config.toml
dataset = "capsule endoscopy frames (Kvasir-Capsule)"
train_examples = 42238
cond_dropout = 0.1
norm = "layernorm"
norm_position = "res_post"
fused_qkv = true
layer_scale_init = 0.1
inner_norm = false
drop_path = 0.05
patch_size = [8, 8]
width = 256
beta2 = 0.98
adaptive_grad_clip = 0.02
Rows from block 9, named by matrix and row number. Rows with one number belong to one neuron. Each number is 500 + 25 x the weight over the matrix's rms, rounded and kept within 0 to 999. All counts start at 0. Numbers have three digits each.
# fc1: MLP up (model.blocks.9.mlp.fc1.weight, 1024x256), inputs 208-255
# fc2: MLP down (model.blocks.9.mlp.fc2.weight, 256x1024, transposed), outputs 208-255
fc1.70:559505506514464483509523540533445448527510458482467457554487515483526536491523507493511478476531511500532541471573535397463509496529491441507478
fc1.71:493431512453521491482522494454531487507532507468517498520516536493503513498459485509496504494489516472499455483487492507501518536484479486487499
fc1.72:487491532473509489501504484503492472539534524544481503474500512517510543500454507547467500429547529498498510491539513468446522535505479491493516
fc1.73:498481475478476509500494478481491495506513489502525481500507506505511516528489498487451501483513532488522486462529496474503501539496497492467515
fc1.74:500501500502502501500497500503499502504500500500497497500500500496499499499501494503502499500498500499503504500502503503500501495499497497500498
fc1.75:499499501498502502500501501500501497500501499498501496502497500500497498505498498496500499501502497501500499498502501497498497498497499501500499
fc1.76:503509501490509483503507490503503498501489497494502499497503499491495499506506506495492503495506499492494502493511505501508502499498494493497502
fc1.77:479513554490492511492522550509504493504526534462482493547465498526534487502514542498520499512510481486532532480479539484519495502479500457502493
fc1.78:514512508539534393543535474488461477509523514509497494477532476505519553519458508533503384494461498496551491530467510551389519559443419461502445
fc1.79:501498507503502494506497499498503498502496499499498496500503496500502499504504495506493495497499500490503501491504504495494510502501495502502505
fc1.80:497497500499497501505501502495501505497501500503501497502501499507504498496502503505496497499499503494502504499502502498499504502503505497496504
fc1.81:514508504497497476510496501519449488521542525491478483509463551481474517517501492492473466482519492505508474497506507545464487509494465497498488
fc1.82:502539535516474497485509517485495507521494543457482508572469553516509487518536527527518453489513540485491506510494517474523491518549470502506444
fc1.83:463506569432510541476497512483500489503494549478452521474478473464557456506509595467514503459520431523560560482506500498516490503550512481517501
fc1.84:505498521491502521493487505456495473521513524500496519559509493487506526530525496496516494520496501487517468481518470526487472548517492488495522
fc1.85:500499497502501496495499496503495498497501498497497501498501500498500496498502500500502501499499499505495495501497500497503496502499498502502499
fc1.86:533523488506483464513511517507459467500494483505479508524467509497506524497511486493503463489510479478530499492517506496472507505473467460494455
fc1.87:500503500501500501501497497498502499500499501501495501499499501502498500502499503499500500500499501497500503499503499501498504500500502498500500
fc1.88:488539516465486503476451512488502511507536517539494513470517516485488490491538477522482521480463530503495492480530506498507475484499504505503505
fc1.89:500498498496504494498505495502497501501499497496504501503500500503499496495502504504504502498503498499495496503501500500505498498502498498499498
fc1.90:522505487534490461509498505536465501502534469497470519559477531473512514508509497521488476451534479485520481500496508514455496494489481463502479
fc1.91:497497498496497503498501502503496502504502501504497498498497502499500499499503507498503499500497501504502501504500499501500500498499501501504495
fc1.92:540473558521511523514584581531520471559531537457496533509409489511535496485510514523552476472504521467502488484475557489514486477574469493523504
fc1.93:499501498498500505500499506500498496497502500501502499502499500503503502499502502503500501499501500502503500502497499503502500500502501499498500
fc1.94:541505494462515532496486527525532514501510439455489485514528492507529525501515489515434509488442565524543557488549534484518499529517532452508494
fc1.95:485449538469493478500495544509479462516505494516484504487471584513521480478464532516486459440551560502534551544530572478529477440507478494473480
fc1.96:510502524503520482499513488485483493477483521512534501500500459519518543552544512499557443453511472486500513508543490502464559507543512479483463
fc1.97:522477513491530574454493507502492467533576449518548488485499539484505532483525523516446493508488497543438544486461533514500562461486460485491516
fc1.98:497424505515532473460482460466460525477484475516542490549443521484486489502523449497499501553482487499489506490520499500460472440506478466488474
fc1.99:501498495497499503502503506497498497497500501503497502500501505497504499500504503501496505503496504504500498502498499505506495499501498500501495
fc1.100:487492486468450449503480542493517465520518501508475482505440505490502497475498558522501535505515484535523535555500508495492521504515479481488518
fc1.101:536548523496489505499544510509493502531494512503523497557480469528494556529533502526546469490468499504491505487501517485494539523521477515528462
fc1.102:482488493502487473495504558511525489515488537491467481497451553508503472495506507527506532466505481497524504491489509489484477481556469510489476
fc1.103:485437517496478509476554496477526500505486503576516532504530498484505502507514549529502441489504534498491481564428490529454457522518514506481521
fc1.104:504506491488501490507507502518492499502505509499508504510509495485501511505500511502492508499504493506500502495502496493508493484498496514504494
fc1.105:443465450527506479513494460511503479472475483515486476469502484459499490508499524459476476491550510529560488502519524457477526518469501492473533
fc1.106:503459542518481495470454530499463462507534482526469486459503548481512492494499497497523518446505516481518505517518521510498511542503467477485510
fc1.107:460545588545507468527572523532465438529600532549493455543500507497572550468498472457482387492513466430604520492526440433535535486510460463463560
fc1.108:501504486504505491487530510482500494493493497486488502502535491505509491509490482497500507488496505502495501492486498512498506503497516500495499
fc1.109:497498503498500494498498498503496499501502497495496493499500497496500497502502500497497499498502498496499501498503500498500504500501495498500500
fc1.110:496498494499497502502501504499501500499498499503499501494497509499505498503509506497499502497496505503502497506502503499508498497499502501504496
fc1.111:530515491453484464543489547501545491517493537524501467471533539496531517522464511512494510450510513500524475485512484490474456543473449481472490
fc1.112:501545485509509469523471485467490481506489502478516496539493497490548503503511524560485453506488517545507523492515505488524492461435455498523506
fc1.113:500496504500498496500498500503497499501500499499502500498500498496498500499500502502498500502499496498501500503502500494498502501500497502500499
fc1.114:474487545478517498506505538524537466452531557488432545507502532509503503496464513533492504480522483472525528493441503507461458444564495464504490
fc1.115:498519490495488443541475515497470502510493467505459489527458518493479511504461539496498468510520479488529467526487515537482481450483465475504487
fc1.116:491504489489486510513509508507502498498502492511495512494516499497504505491516503488501513487502514505511498500505493506510504475505509493496490
fc1.117:492481496498469456530488509471514486527499499539466502466481530488523509491502523504494508479522506499522493512494507510456500494536485491469480
fc1.118:515479519508501498505527519518534505517498494503493519495510539516467494515500489515501492505513548489489486483487539495485491535529456496502471
fc1.119:527479573445498474471469550485542493521488511513521544489524477501518537508499492494546496514469526533500528543510529546519531468483489483486524
fc1.120:487471537520444442524488516471505454491466451564463492477483549473514489499472501492521477478505505475544488530518521500512530488517476493438483
fc1.121:509546545530495522539546534485511482533524543509481501537448529529543529506535516454487469488467541512501507491485492521483533525479470500485529
fc1.122:535480453548478517475529562501469476532535525505466479461488547493492478500500511474495447515519523483510541491538566439499494479513443495516525
fc1.123:501487487478515488497482500491505445504485511510505525520482495497525510515475493488485513475510475481534475481515525487479486491477476471510492
fc1.124:504503497502498495503500499498500499499500500499501497499502497500500500500504500500499499498497500494499502499500501499498498503500502499501502
fc1.125:500501502504501501497497498497504496503500497500497500494498501498494502509502495501501496502499499491501501501504504499499502498497498500498500
fc1.126:478508498486498486504500488502526482531566481522480496521481554506546487514493491529443443446541505469527499521511504477469494532512474502482520
fc1.127:501496473487458506494528511468468487533486477467507498571488510501525492507533487491478487489516500481491505491528508492526522485465490486492459
fc1.128:505521486531489473525513504483443521483503475486506511569486509482490493492494521529488473470541478466531494515525520500479540492481489483502480
fc1.129:519477493505494470507489526540502503553559487468461504533467521522487548510491510497488546479523482534483459448489484538483465499476464513514497
fc1.130:546528521439420443515511584484555438571514461583498512517505484523604534496448527500475403527535580464550498464553496471532419528465440474461457
fc1.131:513529499427465436526550457577576492565518474558502431508477496508527575492473504514487508534444450443500474436543444452487503522429463490451537
fc1.132:515483458489487456479541516499471460534494497527490468521497507496525488474484516519498483488516521521483538511556490470519500501520502487485500
fc1.133:484471544500466516459510531483554431482513492446499529574506538503563608461458510518496532469537516463544573487496555373449528541527491431576505
fc1.134:512458526437499472473476556479555449564533494513518538469480490518562502525450516547556481442534539518498491560461540493451512503559493505549494
fc1.135:498499506504506500497497500503497501501503496500495496501501494497500500502497491504500495498501500494501501492502503493489506499500496499497503
fc1.136:517489512510515474525506539503471470568568446500497518541507548514521555482452500505526428499495536493512473545471523534484513556474451516514463
fc1.137:499501499500500502493502500500499501499501503499501502496495504499497499495500505502504502500501500500495499506503498498500494502499504500504498
fc1.138:515497553485469489471496512502539471517500512525509490520491524477553584506483492478523498433472474499547465483529493496473543525465478491495507
fc1.139:563538542481515437478495532554508517546528507511498492492486550534509527507480472514511521505465494486509492455500527501429481511518479490506450
fc1.140:501495501504500498498494498498499501501496498498500498495500499499499500504503497499501498501501499494497499499497495502502497507497504499501500
fc1.141:514527546474497480490516513519466464513507531510502508521497491505536562503497505494505484474504478484534541502504502506466503502472491470500461
fc1.142:478458539514506455505550554507487486512570513519513472459514488489488518494503502451517465518500488449588473509515465488489512493612484468464508
fc1.143:498505501506507490498503499506499503500500499497501503501498501497507492508498486494495503497510505493502495500501507488508496497498501499501505
fc1.144:500500497499504499504502502496509496498490497500494498491502510505505504514507497495502501497499510501499501502505507506508503494502496497495500
fc1.145:550532556477498460512546524520498501492475521513486516526481469526590495495528532485534516465475444518504568468500512491489503472457479466508488
fc1.146:506497574512538478503516492528483485503523514500432482507466536485505506523508506526528443490539480485507547510506499535442490493508466489503486
fc1.147:521510592472438464469493546495517433534487571492489558505419542464554481446457522456513495522489530540533505451519557541483543589552456484525492
fc1.148:469462516558516498530550474523482482492507507498478504502461485479504470507506494507516491508566502512520504464486532511460525517513494489522527
fc1.149:497495482486513459506491499514490501497525489512496501531467517491484479503498527528474492468533480493531498488497512500455483500500456492497490
fc1.150:483501532539498493459492510463489498470511525500505510581565549504523525483506471432482485560500530482504475434503483553459494436482472417486451
fc1.151:530503506519494483540544515528514505503503500528464497456467456513482492484520527499541466546482478528483556458495510540468455480514508512491469
fc1.152:497506492487491503488497503524483502512514508502496497511515486491498500494500500501500507494502484502497502509500493506496474484499493511506491
fc1.153:447476505497490450476467558498496472491599481483458515510517513520498492458488483575501466538510523480528506500456507489494482459520472489474550
fc1.154:598465607494538533471539538509475512484482538433513457527555501490477543497550452478517515517472504479492577420446493495508444525566468477556394
fc1.155:504487529525460500522497521517553468489511502563495486480462569543521473515502515480504496494491529511511511503468516510492529497533494499471537
fc1.156:499500494495498503500500500499498497501499498501502503496500501498502500499504503500503502499500501501499503504501501504505495498503498500503496
fc1.157:542475593465450495419518515494485450558602534473442482497497503423534580431511527514559416454487582471495528509554496497452460571518508451576429
fc1.158:499496501499497500503502499503495505502501496500499502500501497500495497494506502501502504499499497503495499504500499497502499497502497503499496
fc1.159:483480509478477525422494538469521469537458481486520478558484535528525494530537520554440518479517535514520562475506514423480520501487500492465425
fc1.160:483502493516512490442469500496502498554548461504502520497524524473535496487469515540484457518527578472507477504485497498484509538514460498487508
fc1.161:489499499494471510477488500491492504521537466497482488526505530505535517520504467530474454446521513456505507501515496466486497524480501505477502
fc1.162:498507498504510490498505496499500498506498501491498498503504496502507494500505494497504507502501502498494500497495502501500498502500491496507499
fc1.163:485523551500493515502509523504501460464453468512495514568500539525566558464508487486460535451506542449527577506493524483511426520494528474488490
fc1.164:525512546483459493521552550482463422475504531485479550551476500479534525478507586488540418477540567485556587525515542478545524488567499461532484
fc1.165:477456483479504493544524480521507510534482466477503469476464454500490519474490477476484487496511510495527492518510554529482509511477471500460496
fc1.166:471494500496491496468472513472492429479567526493468558511520519504521498499492533584517468510525555474524530527467513492464476449554519476512495
fc1.167:504516525472489497463463505520509502536512535494489557519440541520501478507521567522463520481552485546491508470501522498495527507572506508496492
fc1.168:480471491463472513509523482465522508517459526485481493496470494457483496491486500468500486454519506565496454491514534490486541511501476525514506
fc1.169:537501464468521488527495538527462490532489492514543472475516461526509538506500541567526462518495505418512495525473514495436467444488452485507456
fc1.170:507477497498511481507504537483505477551521516491492509540475482519526531506479474523565484478490521466523478511492509479465459504494460515531487
fc1.171:532496539462514517515510577502479443519549469513521490509490542510581547486461501533501418466525588464533523494488524491529473458509444462495452
fc1.172:501499499500500494498498502500500500502501498497499497495498500500501496498503498503502503501500502495499499500501501498498500498501499499501499
fc1.173:500495499500498503496491501503500494504498499501491497496498497500500498500506499500500500499498499508501499503498501504507498505502501500504501
fc1.174:512538546467468479501488491468492453504523476501478485490482543500556543507475471518505451492510515494546487517521498538424521548504462499495474
fc1.175:505504520499519477512493524493466501517493511498484493514488467497467516522508497498522514496500488489509508495471499528487507497497469485496472
fc1.176:486517470484487449527522536507503484505532438469478523553489514531539554504465515522519461495497479480494489506455474491461447476481512490483464
fc1.177:496500496504504498499504505500502500498502499498501504496501502506498500502501492501502499497500506500505495499502508502500497495499499496498501
fc1.178:501483511513487498480486525502481501501504481502485492538460478499464491483493508515512517501509480506509507495491501501487503486513489492515505
fc1.179:481497533491529455497465507527538475525563505514444502507471522496523535512475504564513485474533488475518513491475492502441469475513485491494467
fc1.180:501497503495499499502502501499500500499496499500498499499502500502499501502503504495493496499498500497498498500499495498501502501500500500500501
fc1.181:498499501501499499499497504496502498501499500501495500499495500498500503501502503500496498500501500502503498498501499498504501501500502500500502
fc1.182:500499504503502500502500500500504499501499500498502500495499499497496502501497498496501496501502499498498499499500499494501499502495501500497500
fc1.183:497497497497498506487505505511489499502510501502500501502499500503499492490494507491504500494503499501500497502497497501497492494493501501500495
fc1.184:542497531484498419483475552497570456521515457511521473528556551467554517501505545579546476533470559540520564504506556457488417581486459478477464
fc1.185:524477522566453419483474524473472516500522455476521493510413442534458497491472446470441492553542465526482495492544561489460479519581441485545480
fc1.186:498495497496500500501503501500498498499498501503501497495499505506499500500502504499502503498499499500499495502502498501499496498499498499502497
fc1.187:496502501494502494504509500498496503500500501498506499504500504498505496500499506501499508495502499496495501499506495497499498500497497503506495
fc1.188:501496503500495505499495502503499503501501502496501499502499494499492500495500502507498495503504493498502502508503497493495499502503504505500499
fc1.189:514509509519548470535513503470469518472463463442506477511447472503520477504455534487549454541495503490501539499533520515519539470501502456518485
fc1.190:494502488495500506497509499499498495499499496504497504495501509503510493502503507499505509497499507504495496503500502506506494494498494492504491
fc1.191:499460421537476468530431546513517483516506404501458495470521562507574551480481541513478416597517496426541513563550575496437428471414432450512493
fc1.192:506502496490505494493496508503496499495506501504498491504497499496497488504482501495497505496510506489496494497497502496497492497494506499495497
fc2.70:483531481505504508500474490491540500514485501510530508512442522495559525533495463512494491462473482498472525533475461528458469514466535519492500
fc2.71:500519463485479525485488503536487514500496470520484496480459489497501518524532456520522498495508457516517516515515515486452489495494522520508492
fc2.72:509463479553509521493493513495489525486470486487529500523503508463476512491516533469479500544501458518498478503489466553533487470535528482493455
fc2.73:518497507495510518476491499492525515508452565488505476469505476487499490511519506498525523517478509524474548510493492510516506508521509520509512
fc2.74:504501497510500507495488501502502498495497493498498499497499496506497497504503485498507503506504505490500505500500509509500502493500501495508497
fc2.75:495499510503500507495499502501498502508498498499503504498494502491494502508493496490509499507502496499504503499515504507501498497499492502503502
fc2.76:504492503492553475503515498505506513497485490498500485500517493515492500506498502502498516492513503490495501489509503487503505498501478503485497
fc2.77:518477417526525488531513461515468506502501470525503510492499494484445513523508433523475507519502504517497486556505494526500527496487475495470522
fc2.78:478462441467539532532473494518479499532477478506468492498468523490483536500422504483480500523510514546482495539482505549546493490523529505509487
fc2.79:502498495506503503505500500494497505488495492498495500507511498501496492491500482509502495497499503488490503477504504502481505507494480501500515
fc2.80:494507499488489500493498502494496501506499503496495498503506503490507494488510513499498496504492502503506499497504490504491500517511503503514508
fc2.81:496505500521428500516488509486497498496487513515507498505487512535511499427466522494519517488505496497509505517496512500505517499528507508540499
fc2.82:505493457516507510537488502494531488467531467492493512520525469453507500484535534512488529518479503498540488509508468505449515495440509484515518
fc2.83:465454534480525560521523494482538477475528559476444536499535474534587439525504472523482553449460467536510544533527460538519503514488531506461553
fc2.84:503520486502501476524503503506496512473505501512519496498500506510492497496489495482485498487519491488489509513496482501517502479509502498479517
fc2.85:501499511504489506494497499505499496491508494496500500496495495496503493499496489501512502498506501502489503503503499492506500490494493500495500
fc2.86:478506510458507501470467512486521519525510529489490489501480509509496461510472511503521504498510483547490510528474517536501514510502518511489524
fc2.87:504507497499503497492500500497499500499502505503488496502499499498501494493500517503491495498502496502509499495497501501503502501505496496505499
fc2.88:511508597489470479534523488471526464497523483546525481512523471496487461461518512539488484518491559546515503482529493524456502527494502509518494
fc2.89:502495514495521502491500500516500501508504497495505499495502501502495501510492491498508502505503499503499502508504502505507502489497506503490501
fc2.90:493527488480451528478473508468520521496466543517492483470518485518481477432494474494523536502455487539478516530468501494542504486515501515503488
fc2.91:495495503493473500503506494500502505505503499509502504496498502498505507500499504502506501500493497499508498511503497484498498496502515502485493
fc2.92:470506456496488446474426479470496491476471505557549473480539495456525541492468453478448561532518494534521521523526509478488492512443467498477518
fc2.93:502508493489483502488500507501496495499506503491496505509502499503509494495509505498495500497502494498504503499501493517507501505506503494509501
fc2.94:498500504511512482516502497504485494495505503527500517491494506502495487540506515511519500493509487495493490497488502505490491502502488490480497
fc2.95:537554463467500528458478486516519490492515508517452521504498466472501538584527489507519514534455509486498467460480456527423484552548479483507517
fc2.96:507505470487500517463464516486480494494513522491512510483469485465561498482508515490494476490469497488494523519481498475505542496502494510495479
fc2.97:530471531491536547507451484501470501518529475470531489478440600509529547509500467558492520481484523503456601476444529524484625494481461510471543
fc2.98:487456478479496481449470500464489516482500570503532516513508475529519492512530467516528486486488501524500480535503519526462474505552499499517471
fc2.99:497494493497483498502490508498502495506500494500497507494507497506501508493509504506507510498490503506512496505501505492502493493499492506503495
fc2.100:504505586563595549545522472535473490487494486521458501497504509493517494502526381473507479500495505471476488488482489468476467492475484493466443
fc2.101:483477490477509491537496515506503494478504517494492503498502544451500455472465521497473481516532482509513502508506492525515471493486485471468505
fc2.102:510541518526553530518500468500497494524535450521517510514565495540534537445516452493491458518493515496516498515494500503496520496429474481505466
fc2.103:465517484496521530488483499497566518467472516487511565490543487518513480535523502532507490519486482534448507487450501498505488483493527491515486
fc2.104:503508507502511492516529496486494502481464484517528500514513492532510505532508507505517493499493493474513512492502509461518500517506492510523502
fc2.105:426490498476525504482500461499458491473479516486479490475528493495484532495529502510497498522511518516514543515533500487493513510528534512499489
fc2.106:486518461488479502534555492502506511489511515465502507602453467504502513507491569498470477511504507541487507513484491485498494489482469483489503
fc2.107:473397461466528518529439492494498460545466485463535542490482500471481488597525487565479583529515552555399499458444552483436505510537561545479467
fc2.108:515501509501490493495515511511504474511476478495484509485512473451513488486502496512519514510510515511484497485506535488540482504497507498501522
fc2.109:494484510501496497499509500496499506492495495489501494507500497506500498493495501495502506493506508501494507488502501516495507503508492501501498
fc2.110:498496490497483499511506497494501507503496492504499509489503502511505498502505513503507503493490502502507498510500507475503496499497493500500497
fc2.111:482501522573490520474559473517446501498513481498482526528481487490488471449512489504518458520526503464512502492501580481479551471527541486512515
fc2.112:517499528498543504555492514493515496499512478499524486512513520522475496475497469471533500524479485461517495474496458513523461491468470494488497
fc2.113:498490509501509491502499497496498504501496497499503501499499502509500497495495498499494497499492502501500502503500500488492501500497501501498505
fc2.114:565518476517496504487524493477476499535490465524569450528500504520547500523533409459514506513464547500478479508538524498505520512470539524518489
fc2.115:483461560494516542436523462512533513484518484482518508525528491487489482512527482473500500511492474545474479469515489480504563531510573485478480
fc2.116:492520485488478486486507517494495497505479494509513510501518500508502497483540529472513495482487499547551515487512496498519496518526492496536488
fc2.117:491528497488558545500492496501529489509499508496487489524487500524482487498507437476504493499500507500499508452484544418514525479495503485537512
fc2.118:496479488474464489518495517516483479506506519507499492510491498516534501486495546492503505493489446494508541530521477493477521485475519485505540
fc2.119:513497492496531515541521517510488480502487505511487484515489519504505515552495513490520508496508498511504504502497505494498490509498510497500486
fc2.120:492527467461570570475528502509475506534542527481511502510480455491481489524515516484449450507527534491474536457469493466459494502505512506553546
fc2.121:500448472508495483486459491507510521499502452453522517449532479477526488470483510553519522511549483458533483537514560440490481491483519493552505
fc2.122:474514535448486525531503474514579483485470496445477498547534508478518579454467407531482524496519466529494490579476380536481536530500534518463495
fc2.123:508500519500496479541526512517517507510497485478503489542478515535524524491489499499498461483509498485476514490495496513495508518487483499478472
fc2.124:502507493499500505513501501496497500502500504500500499500508499501494502499502500503502497499502498496497499498499496509497501505499494503510503
fc2.125:502500480518515495517498493499500507494498501507502493494499499511493503497492494509494485499491500488500494501491502488496502496495493489490497
fc2.126:500437517509490523515504524471469498498483494491469493472498456499480525468484477502569528539467493517524479507493519531505537485516517510535466
fc2.127:513493531489460494459516509483502510498515482441506529523508470499493523460526486491502518526490476505519495470496501483506502522494505501513494
fc2.128:509498495480505508490460516451525500531473527480476493447524504492492506537476489502508531513488494540475520478480501478537487500509498506527495
fc2.129:499513495529479491510516510518491495493472496544516493519500503506496482406507513494498485475507487453516501538508502495509513482505512475479503
fc2.130:504490454528576594501483467533462456432518492424488499412448524539445434583504481527512540512459478542501564534477536510479564463530572475563483
fc2.131:506500541599506550487528489369465502497501557533459553521500521485499481528510500555505517517506569459479513577523472568490457488552462481514529
fc2.132:496555556515513490443504503479502522514535499470462511485494524523474532506510411489486493499470488458515462483483485472506475538536501495491517
fc2.133:509510505468538468495488498508494533486507504523507501450496472491475441552544472509516496531458507527484488508508515546516502488505506554476485
fc2.134:495515549465532509535489484536492496436449479477468484514524478444501553460530504508450519546461512481516554484484491496500490501462504447409531
fc2.135:503508501500500510501490497494497499486497494494493503506504500518498493490498485511513502502505507487495503479503501500489505503500480493490514
fc2.136:489471526485512495458533519484507496478449535514486504520476422485518462515572554519479537535506478571542551454488477483471493467553513483532526
fc2.137:501506505490498485505508496499501504495502499510506498491500503499507499521496508507515489504488497497500500507500486484497500504493503502487496
fc2.138:494461490533525517512526524526474512480517475476469497485476531498462473437519533537498504547530507494505522505496593543490456476545482490469513
fc2.139:404507492440503517463512481434466474469495507479455506519552493447475481502531537541469488507541516488526534564512498519537522474491491492486553
fc2.140:499496496511502506501497497502501502494505500502499488501495500492495504490495503499503490505498498485495501497492493508504502499502492502508502
fc2.141:499476457527497526506539508521498521495502489510534482515467531531483458508505422506487503516496498518472443502501492522507489503527508506472534
fc2.142:476482485467528520530466466534511491515485480466480536538452530543486475517534521552502536504499520515539573395498556489483462509458503521451496
fc2.143:490510508530533475516524499512501507497494489503513505506498495511502487516482485493510492497497502490489506480502505475494504495487476505501511
fc2.144:498494480513504491495505508507504499502497501493487495497512492508499511489509506502505502489503512491489500503499519503514500493495474491504491
fc2.145:469506456515532506514439518481510489481512477501527478482483519445459514561507473507494493526506539465481481506456478510542471509545501503437503
fc2.146:521522476504488497520494513492501500516499531507536497460511498552491545527495498482473505496482527488525487475498460489503544519517477521524505
fc2.147:513461440508531520534499569558480496531545416440533450515521460501522551521480573527507471458497469479458491563495491459484458440491507524506501
fc2.148:463522475489514491487481494514503464485502504522495508467471508490488491502533496504463520474482534512521543510499497464485522504542487492468526
fc2.149:503506539508475515479477516476485496511489525511510499493503501519501503446493502512516509507482519502489520503485514491503493487497480504509493
fc2.150:512464515468536492532448494535496528472487566532460498511487511454490519560539480495516458502471521490483536481516554524514482504515523515530487
fc2.151:521504530506504482503484548504516545495498499449503489498499490515489508523523502511512501515480473504510500509482506499515523475513494500516515
fc2.152:497508498507510528499518488509494483485512492509519501507494502512519497520469489500511490508497499498505502505510519499488486513508513498484490
fc2.153:547514460531495563515460462502530522453436497503531502538424512475564526545517492445524463448467496495470513501519461560468419530470582491509430
fc2.154:506504519510498529494510493455512490459495522465559510500475504510500501521452498474485521496474504525507445488495475500477555506446512493527548
fc2.155:502473521440475467447531505458498528502500497431462519509556436431509540466540494528510481519512498508513496508497520487462474495448490515503483
fc2.156:497491494494492500506501501497500495499496496502510498499505498509503504505500501504515500497497500497497505511500501498507497497497495500511496
fc2.157:507507529463581566463523451493489411518500529493522508508513480483569561589464482486419488479521567532496534490523471466506491545470521540562471
fc2.158:499492522498506498482499506506498492503501496499511497494500506491498501503502494495514503512493506506497506508512495508501504495501505506505495
fc2.159:520509472510500470574504484506493519477529465498423526459513488494500502483448508486533466515498483508534480540508491553498493510517452484519503
fc2.160:556517516444463490561540549488489493456473544500500509498511516501487515513535485457536553460459436556504540485539473542519500447467547464545457
fc2.161:487482508512502471515499527488537508503499525494519508486521455495494494518493534509525528518484496525493488502485510506528511491521486497521510
fc2.162:492500521523506502481533501505507504498511500479496487516509498471510491508495487488526513514527489464496513496510493522500499494505461507499497
fc2.163:513509489519514457476495502516499496499539498510472510429530487446479467584468540524536513524505506546514474508511475500510535526525470497518451
fc2.164:506455513552471486524455482495546528564509489535490448467457486500476488492433398519475604501466475593476463505469474501445460488417434568498547
fc2.165:496513486510478511480474479468468533500487529461488486532514526480484489505542532500507496505505509521483482497533515505528490497534549517528473
fc2.166:549479529514533480587530492584518519544501486505513425531464485502497526491478471431493530472467450525551551458522508479519503513429447506491495
fc2.167:483532503521468538455470472521554489504467550530539521498529495528551493500533532533484552530472513533467626508472491455457467510505538494514509
fc2.168:471492486511507518497529447503511500523498491508494498532497503528509499524507488493483488489500490507492489490542536521488517513491499515499483
fc2.169:470517495514505488472517480496502499503441521501531542571472523437496484493559531493525513535538482529517441467522474509511514542541511472494517
fc2.170:497511515487548492482526523534511503489489475512491506502502511488508491517511530498462502499511462488504518513500511536506529521502474479467546
fc2.171:489510463510446458474502451512491529488468547468463521471508477516452476533527515485500570531493447536528498492489513486428488556488518489503500
fc2.172:499498499494506492493502502504500501502505501494492501497504501490497497496495497509504498500498503494495502498505509496492501504492495499495504
fc2.173:491485510503483501499505497501508502488493497503481494500491494501508498490512495492521508503507499498508505496507488509502502502509491508496504
fc2.174:507534451523556508501499525522460501497519546545512502474510498460490477559472540464531532476494506532488526505488516502509491483501511501498551
fc2.175:494539467491521532492502487511505509487481471493509511500497486528512493509493519494490502518507478518500485482503521473518510485504505497488510
fc2.176:525451492558519540521465498504472509506486546560505480474468498432475474461533537453512512509495499505559525501538515523539514485491467491521521
fc2.177:503499492509508507505496513503500492502498497497502507493507493508489496487510491512504501494482507499492499508496521502495494493489498495500491
fc2.178:505514503490489503501469496490498506489493505497509507517496503487494517500498488501472504503485504461472499487488499522515480496491474486479494
fc2.179:530512474512512540462507492493496517510441509486536502462521505515476499448545473458495497502445530480514498504514473483550516516499477519527514
fc2.180:495492506500500496513504496498502507491490500499501499504505500515503507499501504495507504504503501487504499499503496500496502500505492501497503
fc2.181:505509504499504495495494500496501500503501503500494503496494498504501497507508506495501500499497497507511500502505492490500500502506500503497511
fc2.182:499494504508509498507494499496499509507497498501509504493497503504496501504494495488501494500506501501505498502495500491502504501492509496500500
fc2.183:495486501503489503494503498505501508490511488509508504506487507507503490533482495502513503505507496509503504492500514506492500503498521503488492
fc2.184:511557490501584564525516492536463485505512511493509507461468479506485499540489527486501482495511526479494477517511437563538532498471538511511583
fc2.185:532468482460483472460477490563569513509448511544539521491488517492477438521479486532524456465492506521460478497476502501458467494510499514489499
fc2.186:499487494490493490502503503499500500501500500496494504499500501506501506494499509508504504501498503497492498508497507499498497499498508502494493
fc2.187:504514502478509501503504493495492502512508498491506501497505511492503499504487517510493496494495489508490496507515506487511494503485489502511501
fc2.188:505501503503499505500497493498498504488496500496504497502484504503503493497499507497486489511501495494518499496497496488489506514506527506500491
fc2.189:511482495489523521481503501507489504496492489499503501492497468507481508527500484506503469522481506490489481490486507493510505507477498483512491
fc2.190:497490477489495500492515505503501502513508502492501500495507498479512504510503513511498511491490501502492499524509503501514491486490489494495475
fc2.191:504601560452557528468567488537531507515487566489492505562531468611514498579499482464495487497473535614492481476475454524538587534486512564519568
fc2.192:511485490497557465512500492508504505488507494513483490498490501485496488494453529504481504505504507489506495484499516503497499504483516513465501